config.toml
dataset = "microscope photos of single blood and bone marrow cells"
encoder_kernel_size = 3
decoder_activation = "elu"
decoder_widths = [64, 128, 128, 128]
residual_init = "none"
batch_size = 256
final_lr_fraction = 0.01
Rows from block 8 of the encoder of a small image VAE, named by matrix and row number. Each number is 50 + 15 x the weight over its row's rms, rounded and kept within 0 to 99. All counts start at 0.
After each channel's rows are labels from the 100 images, of 14848, where the channel reaches its highest value: "patch colour" is the nearest of a few named colours to the mean colour under the peak. Only what is clearly more common there than usual is listed. The data: microscope photos of single blood and bone marrow cells. In brackets: how many of the 100.
# conv: 3x3 conv (encoder.blocks.8.conv.weight, 144x144x3x3, each kernel summed), inputs 0-71

conv.83:57 56 38 44 50 37 26 50 44 50 42 75 50 53 55 35 52 47 24 18 43 45 51 28 61 35 44 56 46 63 44 29 24 46 81 16 47 47 36 44 45 46 86 44 20 45 30 41 62 60 57 49 37 21 43 52 42 68 37 64 43 46 68 54 48 40 40 47 92 54 55 52
patch colour: white (100)

conv.138:42 87 59 81 48 49 59 49 45 50 32 42 24 36 57 57 47 49 62 58 30 23 49 50 59 52 38 61 50 37 58 53 27 53 34 44 44 55 50 48 56 59 05 64 46 62 47 65 52 66 22 48 37 44 51 53 55 45 53 24 50 48 66 99 42 56 58 39 38 46 61 54
patch colour: black (63)

conv.75:57 37 56 44 59 48 45 40 42 41 47 99 59 54 46 63 74 50 37 34 55 66 46 56 50 42 50 34 34 38 38 63 38 48 99 44 52 74 53 56 47 51 25 56 38 69 42 59 43 81 45 46 57 40 60 60 50 47 42 44 35 45 35 59 56 42 36 51 82 33 45 50
patch colour: white (99)

conv.141:26 28 45 46 68 57 48 50 54 90 63 45 31 46 48 56 38 02 49 51 66 46 58 57 35 45 29 55 52 33 67 53 49 21 49 44 39 53 51 44 46 54 53 28 51 37 51 58 55 52 36 47 46 50 46 56 68 43 48 47 53 53 50 58 25 48 44 45 46 71 39 58
patch colour: grey (49)

conv.128:59 45 79 50 43 50 50 47 50 50 47 54 35 57 60 49 50 33 50 62 22 32 50 44 43 53 52 54 50 53 50 99 59 56 62 69 50 66 50 51 18 50 88 43 55 44 55 62 40 82 42 56 39 58 36 55 47 08 86 51 66 45 64 54 50 53 50 51 60 32 48 38
patch colour: white (85)

conv.74:69 60 56 49 45 39 49 19 41 30 88 40 44 78 78 56 36 48 58 50 36 56 45 60 66 53 36 76 46 69 72 60 45 89 43 43 62 51 48 48 59 83 32 91 51 58 50 52 47 43 48 39 50 48 60 45 32 38 53 45 31 40 53 34 00 50 38 65 50 50 49 26
patch colour: blue (26)

conv.62:43 56 50 61 39 50 21 56 40 50 46 33 59 41 50 51 50 50 15 09 57 37 66 44 45 57 75 50 25 61 40 12 33 48 46 65 55 50 48 39 30 37 52 50 41 60 14 47 53 42 47 45 65 25 42 75 52 80 00 68 53 56 44 42 50 42 69 22 71 30 50 56
patch colour: white (42)

conv.38:45 36 32 59 64 55 66 71 42 39 69 42 38 62 88 47 72 54 71 75 56 74 64 57 46 67 48 49 49 51 57 66 65 57 37 23 43 63 75 37 70 48 19 69 61 50 63 54 32 61 56 46 43 63 43 47 56 49 29 24 41 42 39 44 48 50 68 50 28 25 51 68
patch colour: black (62); brown (26)

conv.95:52 46 12 60 50 46 78 51 36 50 50 28 52 35 54 48 47 47 69 59 47 47 48 50 53 68 45 50 57 54 50 51 32 59 21 26 59 25 47 38 99 43 39 60 56 50 63 65 52 54 61 58 45 55 47 66 45 45 41 26 42 59 34 60 22 50 49 37 20 85 50 58
patch colour: black (95)

conv.16:56 50 56 41 53 50 47 41 53 60 55 59 47 49 33 75 53 56 50 50 46 46 46 50 72 24 48 25 40 62 51 49 57 31 49 53 41 53 53 44 32 99 48 27 38 52 47 51 50 47 35 48 53 48 63 47 49 52 52 50 53 50 49 58 59 51 50 94 41 50 50 34
patch colour: purple (46)

conv.40:68 48 46 50 34 52 51 57 52 57 48 44 60 49 50 34 57 39 50 53 46 56 99 55 43 60 51 60 50 44 46 54 48 51 53 43 29 43 67 59 55 41 38 38 55 40 52 47 40 66 40 36 54 56 54 64 74 60 48 51 36 27 47 48 44 40 50 38 49 48 50 61
patch colour: purple (47)

conv.110:88 46 51 30 45 50 65 48 47 41 50 50 70 23 33 44 39 71 60 49 40 29 44 31 33 69 47 56 63 35 33 55 32 39 46 87 18 50 64 42 62 26 32 64 47 49 57 87 51 57 60 46 50 56 48 52 72 44 48 55 30 48 44 56 28 46 53 56 51 90 66 71
patch colour: black (39)

conv.87:71 28 99 52 56 62 48 61 53 64 63 50 58 47 48 52 47 55 54 51 65 48 50 51 56 46 48 62 50 41 54 51 49 45 52 65 58 35 71 49 51 50 47 47 57 48 49 20 37 41 42 26 75 55 50 50 47 46 50 58 50 52 56 36 32 56 73 55 53 26 11 64
patch colour: blue (72)

conv.135:50 48 56 67 16 40 39 45 99 60 63 40 23 59 50 30 23 50 55 79 63 43 55 68 65 32 40 50 50 50 72 41 72 48 24 73 41 44 44 48 47 74 62 27 79 65 49 37 55 38 62 55 50 79 50 46 52 59 49 49 56 53 66 34 37 40 59 72 32 52 66 45
patch colour: black (49)

conv.116:45 39 64 48 65 40 30 42 51 48 59 53 55 68 50 42 57 59 30 29 29 53 47 44 50 36 45 31 43 54 56 44 46 59 60 77 39 99 62 47 45 62 46 61 41 57 41 22 33 62 47 58 39 41 40 44 24 64 34 44 37 39 30 26 55 43 48 51 55 40 24 64
patch colour: white (56)

conv.9:50 47 72 38 30 40 50 52 57 50 40 45 31 80 50 46 56 54 65 64 48 50 53 78 13 52 59 50 54 43 40 21 62 36 30 46 41 50 40 56 27 38 50 40 45 50 64 50 50 14 48 41 60 82 40 56 76 50 43 50 56 46 43 40 53 48 80 46 34 50 59 55
patch colour: black (61); blue (29)

conv.123:52 99 78 50 36 51 42 54 41 49 39 52 44 37 40 45 37 42 42 46 57 63 56 45 49 46 44 64 47 46 31 50 47 44 52 45 44 71 39 47 36 45 50 23 46 69 46 64 44 62 41 49 46 43 50 49 35 57 44 31 47 48 43 72 72 63 29 52 48 75 58 41
patch colour: grey (100)

conv.111:58 71 72 53 64 50 53 48 42 10 48 50 50 50 54 49 64 55 51 49 50 53 51 48 47 51 47 00 50 54 54 47 45 50 45 45 44 65 60 43 54 50 17 64 50 18 48 58 25 60 50 53 52 45 35 49 67 48 43 16 47 49 00 76 45 50 78 41 42 50 31 25
patch colour: grey (99)

conv.136:39 40 28 52 34 53 49 66 82 52 57 49 62 53 69 43 44 30 50 50 53 53 53 48 54 50 56 91 62 60 49 33 50 43 48 40 58 42 39 46 56 45 49 30 54 47 49 00 67 07 59 53 44 63 39 56 58 60 48 50 50 58 90 37 50 51 47 56 50 60 72 50
patch colour: blue (62)

conv.72:61 35 47 21 00 37 55 41 50 27 71 32 23 40 48 36 35 44 55 64 54 50 57 59 60 53 30 86 54 35 54 45 29 63 35 42 57 28 38 29 43 29 51 25 40 61 60 60 50 50 55 47 47 58 44 58 44 61 50 65 22 43 75 51 15 44 36 50 38 29 28 79
patch colour: blue (51); black (36)

conv.31:54 50 55 41 50 49 48 51 55 49 48 48 48 51 50 47 56 50 50 50 57 49 49 53 55 46 52 50 50 44 47 50 50 47 40 48 50 50 45 54 50 50 07 50 50 49 50 56 52 38 43 52 50 50 51 51 57 63 37 45 43 50 39 51 48 46 49 51 42 40 48 49
patch colour: purple (74); blue (26)

conv.29:58 45 43 48 50 41 37 46 54 43 55 89 74 51 50 51 63 36 52 30 61 47 51 66 29 53 50 43 64 68 29 72 51 60 78 50 53 48 43 99 51 58 50 54 32 34 35 42 50 76 36 47 33 32 27 53 32 39 60 30 43 42 47 61 56 51 57 45 47 58 27 64
patch colour: white (74)

conv.43:41 99 50 52 47 53 48 49 53 50 40 61 51 48 51 46 47 50 54 51 42 50 50 36 45 48 64 50 64 52 52 50 47 50 68 51 53 52 46 51 50 50 90 49 50 46 48 42 59 57 51 55 17 44 33 60 50 55 63 60 50 50 97 58 50 62 50 48 71 50 69 50
patch colour: white (100)

conv.69:17 99 78 53 19 35 42 41 39 62 30 56 35 66 56 47 59 67 37 44 56 48 34 44 53 48 53 42 42 55 50 37 57 23 48 37 53 66 27 40 38 44 50 35 41 61 41 54 50 51 17 67 30 39 50 48 52 60 45 42 58 48 53 64 40 59 38 50 49 58 43 30
patch colour: grey (100)

conv.46:97 46 46 55 42 48 53 46 35 61 48 42 40 54 61 48 51 40 46 56 45 53 53 40 55 51 93 54 50 49 31 49 46 82 34 26 49 37 35 44 38 50 74 37 47 57 44 24 52 45 39 52 54 46 50 42 46 51 51 57 80 44 52 49 53 59 23 49 58 86 52 53
patch colour: blue (27)