{"model": "image VAE", "dataset": "microscope photos of single blood and bone marrow cells", "train_examples": 194171, "image_size": 48, "crop_scale_min": 1, "horizontal_flip": true, "translate": 0.06, "bottleneck": "kl", "downsampling_factor": 8, "encoder_arch": "vgg", "encoder_norm": "batchnorm", "encoder_activation": "relu", "encoder_depths": [2, 5, 5], "encoder_kernel_size": 3, "encoder_stem": "deep", "encoder_widths": [48, 80, 144], "encoder_downsampling": "avg", "loss": "mse", "latent_channels": 8, "decoder_norm": "groupnorm", "decoder_activation": "elu", "decoder_weight_standardization": false, "decoder_widths": [64, 128, 128, 128], "decoder_blocks_per_level": 1, "decoder_block": "basic", "decoder_attention": false, "decoder_upsampling": "nearest_conv", "kl_weight": 0.1, "init": "torch_default", "residual_init": "none", "optimizer": "cautious_adamw", "learning_rate": 0.0016, "beta1": 0.95, "beta2": 0.99, "eps": 1e-10, "magnitude_pruning": 0.7, "max_steps": 16600, "batch_size": 256, "epochs": 21.9, "lr_schedule": "wsd_sqrt", "decay_fraction": 0.2, "final_lr_fraction": 0.01, "warmup_steps": 830, "weight_decay": 0.2}
Rows from block 8 of the encoder of a small image VAE, named by matrix and row number. Each number is 128 + 32 x the weight over its row's rms, rounded and kept within 0 to 255. All counts start at 0. Numbers have three digits each.
Before each channel's rows are labels from the 100 images, of 14848, where the channel reaches its highest value: "top examples" is what is common among them. Only what is clearly more common there than usual is listed. The data: microscope photos of single blood and bone marrow cells.
# conv: 3x3 conv (encoder.blocks.8.conv.weight, 144x144x3x3, each kernel summed), inputs 72-143

top examples: cell type: erythroblast
conv.23:007099172115109104136161118171138157123125141065166146139169123128143129140140118065068099103188143168119144070141101091134128121102180144139142130121136137078147055136120098132143163154120145147142128154178167134141

top examples: cell type: segmented neutrophil
conv.109:141128237109096149155106122096132082176128069095095154116099117133126156130105133048132108083113107110112126096092128078130116144184155114095083095116152153113116091128000131170117169118133124121102128189045110125128

top examples: cell type: erythroblast
conv.126:129178076164157133125118149117179137127128172149074119139107120113126132103078088160173185141103089137176128138108125164090107125199053140112152128225076123117138142105145119096130112128129133111014118101118116178106

top examples: cell type: erythroblast
conv.1:132118117053134139150255128172113128145144128129128122096136130057107141120136105122136115140104115150128113108136122116128133097128143136136128116128128116125207128116128125127032098086117098082134128126114144130064

top examples: cell type: lymphocyte
conv.76:128133141139137128070094114091116128115114128141128152140122107203153126178128127162124122073159136126128118133125141128129153135122154132101135078124147145140091114128177161122255114153110170157134140080104054115205

top examples: smear: peripheral blood
conv.12:136187149112115114051081148080125092128153149152166157166129149127083178000112078140100122088103077079095139157189125137129111133116116128063136133128152114125102129115137114219135113139141126140164133107133114098143

top examples: cell type: erythroblast; cell type: lymphocyte
conv.105:128139128155120128148126077083192128109091127172135125135102131086180066132239129181129122101140128111141140121105115100103101121127166220128152123126123116125166132177120134144132117138106110173074144112204144112107

top examples: cell type: erythroblast
conv.37:128143085147195098125156116137133193102128137099125137137103126136110110146161128126161132128134117137125131177025136070064131128112146151142138130125103156118131123125072105137143128140115139128074154115128162165141

top examples: smear: peripheral blood
conv.108:127161162132118093101063124050125128118117179079112164119128149117150175066158076128109062087068118005102137154092110143111057122147118159134060128109151178122111156138128136108139136128132151091094129120144127107128

top examples: cell type: plasma cell
conv.118:042131121128111139123184082229131141083128128068118132144081123135110127096116118111109198137145084194149121015162139137111115128128097128240122128138128100125148106141128110105128134128135144126130092141128115126128

top examples: cell type: segmented neutrophil
conv.18:112126070128152116101102156106119116143144128180043122128101179105128131144095123159099128151109138094155117192060137111101145105129105123144148128218107119103112127107147129136110115113128116136134128107128116101089

top examples: cell type: erythroblast
conv.32:128156131090128149128165143124115128214124122164128075096157128066134095170116146139108118128131146146161117127128140152151143128128103101114116091122123128096173129104209175124036122068091073107142131141106189184052

top examples: cell type: lymphocyte
conv.42:139153128139141128134112123069144112149098071157157099088145124032194104138120150142146106091114140117157137141157141142141122149132098116136102098115138167117155164098138137123008133062120060097133128128099155141015

top examples: cell type: erythroblast
conv.20:155138128122165139145208153174162125139188172128128124192157131084128130120114129112131128193134137147148116132150180155165156138079203146157128121132101128037177109122098137143052134117136128078164000135107131128093

top examples: smear: peripheral blood
conv.129:125159100147121131099075173049129118149141189115103170140128195135081106092134145139112096128123094086081122178053112166147137113103172138126171146106144100086110080162128128136149139146193180111130106139097130100125

top examples: smear: peripheral blood
conv.59:100091168132128075120135170165118127091118099100116128150080128120156050127001136092089135091141140131128128127063146104140119130108087082117102131090111034020121052131127104168121119149143122140125119124119162117121

top examples: cell type: erythroblast
conv.86:146139144175093127138141123100161120126095133141132116034140150041166102128222230148122080077130136125126148151128118136113103148153092161109153067135134122104171143141125127106033079052117105127097118146169129114038

top examples: smear: peripheral blood
conv.60:128158094158128126084086149008141099142127185164148146128137144145177155196136153164093128092108120073123212206130110141121129117128126159107128136134148104123094152115128160116184118124099160116129116093135124136156

top examples: cell type: erythroblast
conv.48:128128124070124128147231144159134128121139128128128158125139124069145142118153139135128128136121125139132119108128128132128126134140110175133132117124121128128240128119128140128052092094099116100124128126163137114070

top examples: smear: peripheral blood
conv.53:155130068125119176138102099053128201132128145104095139146050139125133115133081120128067128128147219110141145174099144189131127137152068145121131136161135148114112119118183157227125151111149142128113050136119193122106

top examples: cell type: erythroblast
conv.100:116107180152129131143151128135220128128119145106136143112112095104156048135169150147125121123156136129164174099121149128128103163255091133135104139144101136119204159136099128094126151107128112087056111112172152128107

top examples: cell type: lymphocyte
conv.14:128125165114130130109110128111117134133121136134129126152138121255128126126130138117130151112133125128132122119125135134126127125138126147124120121132128128126098130135163128137255135170143183151115142113112143109255

top examples: cell type: segmented neutrophil
conv.98:146128110107137145094123143129110128144145080128128117114131125129181163131099116132124129043134153154128119126137142155154155157108130109086160049139141171145130101148255128104069151053167115109176135142111035115083

top examples: cell type: erythroblast
conv.11:122128119082095132121214123170121127107139156108128135204124140056098151089126118121128123132143106138021093088141116137099128122139143158145123090136197110112193127136098129140043097093097095079128050103122103118051

top examples: smear: peripheral blood
conv.2:114087128152154170064075146053102158120163156163128132113115138148131103214098135115218132107086150087121062159175133132119120112124121130128147123128181109125086116128179116097217126142160191125146153089061133101161

top examples: smear: peripheral blood
conv.30:157147203125122119046076086028131177193144153137065158136125132137151163111141134137079128061128151044146128111109135100141090176133119150110128126129125104121122091148187161087138166128135134167119129140132110110134

top examples: smear: peripheral blood
conv.33:142094128133099110128091092084139108118113128156074168103182112122127121078093128125168129145106136090135163161146142128128094118132168128128148210049094168041143113097200128106144108136177255068128049124128122146131

top examples: cell type: segmented neutrophil
conv.122:039133082161159094121123123137140109124125104147120118083082066113157103150092148127130149177128124120135142129106155081134117128222066078128159139139129119096135104109123155174132128119129118119078100127117103133126

top examples: smear: peripheral blood; cell type: platelet
conv.10:126106046133146138098120224133089106073124193130113117127151140128124136043137131084158128123122129103157123133077123047128128116068128163185147226096130081119124132127128105129131112138112131129171102123134106154130

top examples: cell type: erythroblast
conv.106:128134128078125137160188047237129164127135128150120113103130087088127135123146142128136125134122111174128125021178118149128127128151119128153116100139133125128156122124128130068063129090098088128125140157129133133085

top examples: cell type: erythroblast
conv.107:160146100036135110147124146138090122085157158128109125137101249127079107126105143100130139140151155122099114169068122101255095134070136117128094128100150106099118110140137115122093166113170128126160078128084082058125

top examples: cell type: segmented neutrophil
conv.63:057137155098109164089133098136141163133168147112046121162131057123172131149103121150188131063175104116098117128101116148106099080080103128167126128136135141127160103152132091128131137122133128065136142124140155121139

top examples: cell type: erythroblast
conv.55:149114128077144110107153130098164110128139139153150151128128141069145097107090128173105106128086135112133156118112133112134142121106138117128118119140116118141209109153128153112061118088121077123137119162155123183072

top examples: cell type: erythroblast
conv.133:121111111128128128129227138140158150133126132105128154137127128113128131122099128115128128125126125128116128145137117128126106129128129112126127128128128128128251133127092117131104109138137133103128095128113147124112

top examples: smear: peripheral blood; cell type: platelet
conv.143:124120141128124121117105136129081145116094040148111103120125109133124121181127128145142121026156115128123120101137152115126140134134110128128128124144132121240078133128173122109158129139111128139121155128034047110161