{
  "encoder_arch": "vgg",
  "model": "image VAE",
  "dataset": "microscope photos of single blood and bone marrow cells",
  "train_examples": 194171,
  "image_size": 48,
  "crop_scale_min": 1,
  "horizontal_flip": true,
  "translate": 0.06,
  "bottleneck": "kl",
  "downsampling_factor": 8,
  "encoder_norm": "batchnorm",
  "encoder_activation": "relu",
  "encoder_depths": [2, 5, 5],
  "encoder_kernel_size": 3,
  "encoder_stem": "deep",
  "encoder_widths": [48, 80, 144],
  "encoder_downsampling": "avg",
  "loss": "mse",
  "latent_channels": 8,
  "decoder_norm": "groupnorm",
  "decoder_activation": "elu",
  "decoder_weight_standardization": false,
  "decoder_widths": [64, 128, 128, 128],
  "decoder_blocks_per_level": 1,
  "decoder_block": "basic",
  "decoder_attention": false,
  "decoder_upsampling": "nearest_conv",
  "kl_weight": 0.1,
  "init": "torch_default",
  "residual_init": "none",
  "optimizer": "cautious_adamw",
  "lr": 0.0016,
  "beta1": 0.95,
  "beta2": 0.99,
  "eps": 1e-10,
  "magnitude_pruning": 0.7,
  "steps": 16600,
  "batch_size": 256,
  "epochs": 21.9,
  "lr_schedule": "wsd_sqrt",
  "decay_fraction": 0.2,
  "final_lr_fraction": 0.01,
  "warmup_steps": 830,
  "weight_decay": 0.2
}
Rows from block 8 of the encoder of a small image VAE, named by matrix and row number. Each number is 500 + 25 x the weight over its row's rms, rounded and kept within 0 to 999. All counts start at 0. Numbers have three digits each.
After each channel's rows are labels from the 100 images, of 14848, where the channel reaches its highest value: "patch colour" is the nearest of a few named colours to the mean colour under the peak; "place" is the part of the image that holds the peak. Only what is clearly more common there than usual is listed. The data: microscope photos of single blood and bone marrow cells. In brackets: how many of the 100.
# conv: 3x3 conv (encoder.blocks.8.conv.weight, 144x144x3x3, each kernel summed), inputs 0-71

conv.67:525500508480500499460498506500492544491516489505500500453459483492489500486474500500507527500500476494570492500512488517500507545508470548469500500508490503507469511503487476535514464499518530507476466496564500502499
patch colour: white (100)
place: bottom left (32)

conv.79:492472505516483511503500472507484543512469482510487500486490514484474478508495492500515543489544538493551481501489500510497507500463513480514427479586507489411505477485462485504511522495503456510500494485544516500525
patch colour: white (96)
place: middle left (37)

conv.137:470384502491530496500503491497481503530528525500498469514499554506501508464501516496486476498483506527496473495520494516506500481485496461488478511526529500502501497515526515483483487516504499514500567512502500478504
patch colour: purple (48)
place: centre (43)

conv.101:517475505491526492521490495485484503481482513511507499526520488506491534515504501483500490500535511499498485497518452491481503507516510499529525461538505477479509475495509440519476510436494559479502494479497389481503
patch colour: black (81)
place: bottom right (28)

conv.91:499476488491533516506494529503502504523499484514488455500480502488499478497500519502500465506497506478510500509500537527508504469509493496504477500533482507487499508490533472558507476540473512497505516493503532468486
patch colour: purple (48)
place: middle left (40); bottom left (31)

conv.41:472477492481458510510519479505491497440500500493488390511505498483492540503499464518509456505500477520491511461503532501542500513480500433507473499454526486490518481511562506491494482511527448526505524500499518514500
patch colour: blue (64)
place: centre (29); bottom left (28)

conv.45:514434520490511520498509496520510497510469496490499463489496522486499512505502516486508449479507502482500501496517547496413480508472489516499493480518523501476482541499545458517489492485496501520496499495500478489521
patch colour: grey (71)
place: top right (48); top centre (33)

conv.25:463507448530475520489503518551509500497500489501476475500494508476504464504489480577527512522491497499498502494451497498529512486498491495493455541503499498459500514499533501503554500525588499519512509504500505612500
patch colour: blue (66)
place: centre (37)

conv.88:510511503498500498519494501485509500516496508499499497518500526499496502519526499555497499497500470531504495501498516510523505499522513491504493512500524482517514511507518509500489484493506476504489498498506506496488
patch colour: blue (37); black (32)
place: centre (94)

conv.22:476518446479500502496488532452500488469502502493494475500495474501504541508487488503491464508487498500481447498468466494472507500515493521487472477466503479478500488492480483503479492477500481493433473497491462542492
patch colour: blue (57)
place: bottom left (62)

conv.39:391500549506472499497495500491445496483499506500487496504490475495499493474493486503509513443485496508500485519528485494492509495455499511493508470518515452490495469502480485496461498484500585492500493495510533515531
patch colour: grey (91)
place: middle left (57)

conv.70:473510516477487457500466490513484509461505517499510461509503450489507509480496521476481469477473496546511495513502537504452501442509492447488525493505441515507494514500468480483518485502525564518501547473509506470503
patch colour: blue (44)
place: top left (30)

conv.52:515489500483474477510602481491460467512475533486493500501500493500534494497552492561514492499503467518501541490481503488529495500498505500500508500482508511499506496572493488500500495494502500506483508462514494548504
patch colour: purple (53)
place: top centre (29)

conv.65:491525500502458498490500497502487471485494502459497497495504469520599494485500496522500488532491495476504518473469505472520480505500508510506500533500526496464513486517492508482500498431522494512468488481497500503500
patch colour: purple (51)
place: middle right (41); top right (33)

conv.3:503509499473500532508616494479514476487482499476482530499490485496492505483545511550548522511506486526479521504475441502500477506500490514507500490496496495492503477542480471504500496559493500465472489472488462505518
patch colour: purple (57)
place: top centre (34)

conv.89:496462553500543498500501517505493496501491528496500527504500536495497507493504518500533496500500500507502556518510531502486510484516504527506436513467512522549507505495479506490496494490500508513508520507503451446524
patch colour: blue (64)
place: centre (79)

conv.96:494549492495536488500487473498497505510501500487538466498492538551486517483506467469487488498552496484512450522515475480498473470507494541498543475532476494494473507520502488498487488465489496493483481495504459537493
patch colour: grey (59)
place: top left (41)

conv.24:500500477500495511497496502503480504489483494490524489501490512507499523506496495502502502498536497514500489510492495507495505509501496550498512508492523487515505450511500513443484500508499462490480523488500518519522
patch colour: black (34)
place: top right (65); bottom right (27)

conv.97:496509461500479500498508506500501498518500514500498500491471507503508510504500503514503501501500492489513478507483500512539500449533500496493500511327507497500499504513498500457552492498535500479500500491522522512506
patch colour: white (97)
place: middle left (43)

conv.115:484497525504478532495521478501518520555504504501515518498508489486498510488505493464502504497510522505514500462506529500521511500490484496491499499495462501488487523500505495493487494490500506522503504515511481473509
patch colour: white (76)
place: bottom centre (37); bottom right (29)

conv.94:486411460499483506490512505512484506488513514490510494495515504528523577491509423470512449487538533498525519515497502489494478516512518524516511493466505509496514487510481517491489506462527520509488506490544505514506
patch colour: black (37)
place: bottom left (28)

conv.113:464532491507474436501449490516481480514515508519498492498507539503475532513519589534476454530521497523491485515523523487500500535474516536493469503495507484482500481486537527500511484475503479489452508506499497472531
patch colour: purple (48); blue (33)
place: centre (33)

conv.99:544472553511489506506495500504489494493498476500498494504522487484498504487489501566498497504550518498497530496497490488445500622512504495507509499613459499500502513491511481581500536493550509500503503495496480500498
patch colour: brown (49)
place: centre (60)

conv.92:472502507503540493490487506523458498480466504506556557504492480531498491516502544551541472500500500495500482495537460493500498450535500482511557503521506477483508500503508504449452482478536476500516513505498469533536
patch colour: grey (50)
place: bottom left (39); bottom right (27)

conv.134:517497502509529491562491454470494500505491482526529490572551517512490500500496500500493491505538508498472508525500477495501512502513516500567525468550511513480520486516489476526418496512486528508491498491487503477500
patch colour: black (75)
place: centre (42)