python train.py --image_size=48 --encoder_arch="vgg" --encoder_depths=[2, 5, 5] --encoder_stem="deep" --decoder_widths=[64, 128, 128, 128] --residual_init="none" --learning_rate=0.0016 --eps=1e-10 --lr_schedule="wsd_sqrt" --decay_fraction=0.2 --final_lr_fraction=0.01
Rows from block 5 of the encoder of a small image VAE, named by matrix and row number. Each number is 500 + 40 x the weight over its row's rms, rounded and kept within 0 to 999. All counts start at 0. Numbers have three digits each.
After each channel's rows are labels from the 100 images, of 14848, where the channel reaches its highest value: "colour at peak" is the nearest of a few named colours to the mean colour under the peak. Only what is clearly more common there than usual is listed. The data: microscope photos of single blood and bone marrow cells.
# conv: 3x3 conv (encoder.blocks.5.conv.weight, 80x80x3x3, each kernel summed), inputs 0-39

conv.62:500522492480492457500456539425470501511539511506472506492492509491492575518547484488488502506644478535515526475497555508
colour at peak: blue

conv.74:458509461455500467462551505376518503540500520499506534642475487464451425527514498483500500505500522514500513499546539478
colour at peak: black

conv.68:458522448460485497482503475511557474511548448502437531534468507537519550478504487486505514478489534566542516492414530529
colour at peak: white

conv.45:535512517473483453522507495505481448468530414551460514513500445554450490516536542579545458510481493513547489610527491385
colour at peak: blue

conv.48:475585510438509468542505469477382525500405500544477482487454417584529501531618467502500510540472483493516486536524500519
colour at peak: black

conv.61:508518490472455557508477485548424488509558465513490492500473516518520496496512444500501504496318525539490511524433468494
colour at peak: white

conv.25:526500500514433516507547523492507520446525522500528538466518521546578557437498529514500519491435523525506509409512487500
colour at peak: black

conv.20:461505503504500518501500471183511493526479487500493503504500497492516469508497502514497500516478498563491497506506512500
colour at peak: white

conv.73:500504475511439521492608550500484578540500498514494506531507522465465500490567511496500510501519493487495505477706484502
colour at peak: black

conv.39:487492500494503483466500448600508500527510523500501532513518512495546518545496474500533536488483485473486514503500557489
colour at peak: grey

conv.31:507501512504465500505465487502511473500451484469459508497485509500516508496506502488496461521273536526457464510414428522
colour at peak: white

conv.30:490534508480438598504560500521491519547481476512486456402501497491538510589472518512500469513438514497478526606475468486
colour at peak: black

conv.70:494506500503617401500479500533500442497478520500538500544502500449500482476492511517496522479547490509500494467480575514
colour at peak: white

conv.67:518507500500481500500767500500496500533500503500500500523479491500500500485499492500500512500500523477500481519560495500
colour at peak: black

conv.71:518500500500437500517688491500504619486481484500490498489498507530500500485505489496492496500477497512500507500579486502
colour at peak: black

conv.79:563514536487566436500460506437506525435441502476475433520484427555454525527473543500477470584549529586477516483532521503
colour at peak: blue; black

conv.4:446494497513479575474499545536473513571505473484461516504511498448467506534544502463483514498568491548514528531563471492
colour at peak: blue

conv.28:459479535486476463500500452500486497528547410571528539536493430462469463484585499491492522527453530521541515439484452569
colour at peak: blue

conv.23:408466414477448500429553472349494504504525530500480481528440518495486547519505522481571496516487546515483470489482500463
colour at peak: white

conv.21:443529500509561464511433507500492373465513500482509506525462504474519504491500484500500519500474527502500490484418500500
colour at peak: white

conv.50:479468607500500474513540547496572526513495462512506487500488602484481530455392577507498566512511511522460604517462473500
colour at peak: purple

conv.47:500524447497467531527500551479488513500486456516505512460495450496519541540515486500486485510407563524497490524491489484
colour at peak: grey

conv.19:505462449507508535536492545296528508523457550461500517500492520459526500443464538488500513517473551621500500480488489484
colour at peak: white

conv.78:500513502519539483532359489500506398464491517471500485500471474500478500446519505485513499536453495486486494493334543494
colour at peak: white

conv.33:370528501484458533549509500433452488508507432468530500549472472464470532516504521549489488559438508514616532429500492542
colour at peak: black; blue

conv.14:491500465491537552518500560483560482500482500492491567469498520488490473438516588486519438486537482531519529464556570500
colour at peak: grey

conv.69:474501463552508456486521498500529499467492492489473522463529491520494538504537527581494565500487514475423485590512572410
colour at peak: black

conv.34:431542522397504546550503492500507499490523522491566511546542506452533541499489461503421485466504531424511464464525514508
colour at peak: black

conv.17:509524475536537523503507469477503528468498459452567433500485460500558500481502541521570530491478490482553457508520538486
colour at peak: black; blue

conv.32:446519411516498539542472519520434524510500495523504502492459389466483474500554538491500492490434544544466388490536477489
colour at peak: black; blue

conv.77:500487559523529510494515534495582483474493512487463522481506506433496487475489595589499474488509480578465500510500520495
colour at peak: black

conv.38:430474581459546500405538526505449557519500556478491501484575498476500492445505435491509576470497409553474519452503545519
colour at peak: black

conv.22:488519497489580500512411500500508372441507507507509498549455481449520500511492497495500519500483514470492488500395513480
colour at peak: white

conv.6:436493500488536615518447513541490439491516486541485470615531488358485431583500499505500502507514511521492513536463499483
colour at peak: white

conv.43:475500500500611502484409495511500381458488497520492477542506493461476477522498500500508504491494500489500511517415553507
colour at peak: white

conv.46:500507503521491483528496500478458449481503484530511500509477502557519590393472461500488530475415518512526480464444461499
colour at peak: white

conv.49:476494500515474440511500493328457461500513481504509520515483500484495514460512479493500500501764478487496504500541517496
colour at peak: black; blue

conv.24:480507500502506500523461500490476371449500481505494527549498500461524496474500489493500476510500535511500513478426498500
colour at peak: white

conv.52:500552489509515514562432576479500555532489453490481500534519520540479577517542559484486504509497558502532500543412497531
colour at peak: white

conv.64:500534428506506449578479462433518496429499478506555547481492448500508535472502515502500424500427488550574485405434535482
colour at peak: pink

conv.11:513453603536487488507475499435510495541386519495476435514461520522427512468476500499557450423503469588526503481482493510
colour at peak: white

conv.53:499500533494474493495493501493500495500497490503503492497499516500514516493513466497483501456256500519488499510431452492
colour at peak: grey

conv.2:475490502497490537516416508500475392432489487500485481519489455476505492479522507500500448510372536525496495522422475500
colour at peak: white

conv.29:487468500500465532492506500442505544500507490500462503492462499525504530574532502446492488514418496529495535467500389500
colour at peak: grey; brown

conv.8:452504441545496662536500464498467500525454495513589503500536540458456452500497524450574522550475514521568473430500500451
colour at peak: blue

conv.75:591499508507441405475563472484515538467517531462500501458482484597541544416489506496486506522486500496500464516506472499
colour at peak: black

conv.12:435551510491503500539547508513495556453474486520528527524522487525527468502485500535454543473471549494500510414530567535
colour at peak: black

conv.57:572504459530516610573494436502500446505462557415597498495526480466560487483483468504522514510516460532540393483511538493
colour at peak: black

conv.16:469524500513463500522571493569453419574500346500529527541455471484545466483437539495500510502527508514494493560534515491
colour at peak: black

conv.5:496500500507476483497612485552500590564523521493491470523571499500429500500495506506512506481522500516500512477668523513
colour at peak: black

conv.59:530538509510471412515514444456508501500487526497489489506478500571579500513488502484506470492445501536603507527490334531
colour at peak: black

conv.26:467500477594500606483498434537488557557444516498490477536445523433427473476506578537546532534500504525469546514506476532
colour at peak: purple

conv.7:500521493445547457472447536471528496452471427466493464500434511530424518450496478513514509500402501500516502468364500491
colour at peak: pink; white

conv.0:454499500624441513484516517495582485501434509494469528517490483491487460511489491503495473504481524495501518498512511496
colour at peak: blue; black

conv.44:482500500506599488519331485485511442452497503497493483504532521471488500500506505496493515500500497500500500497396529499
colour at peak: white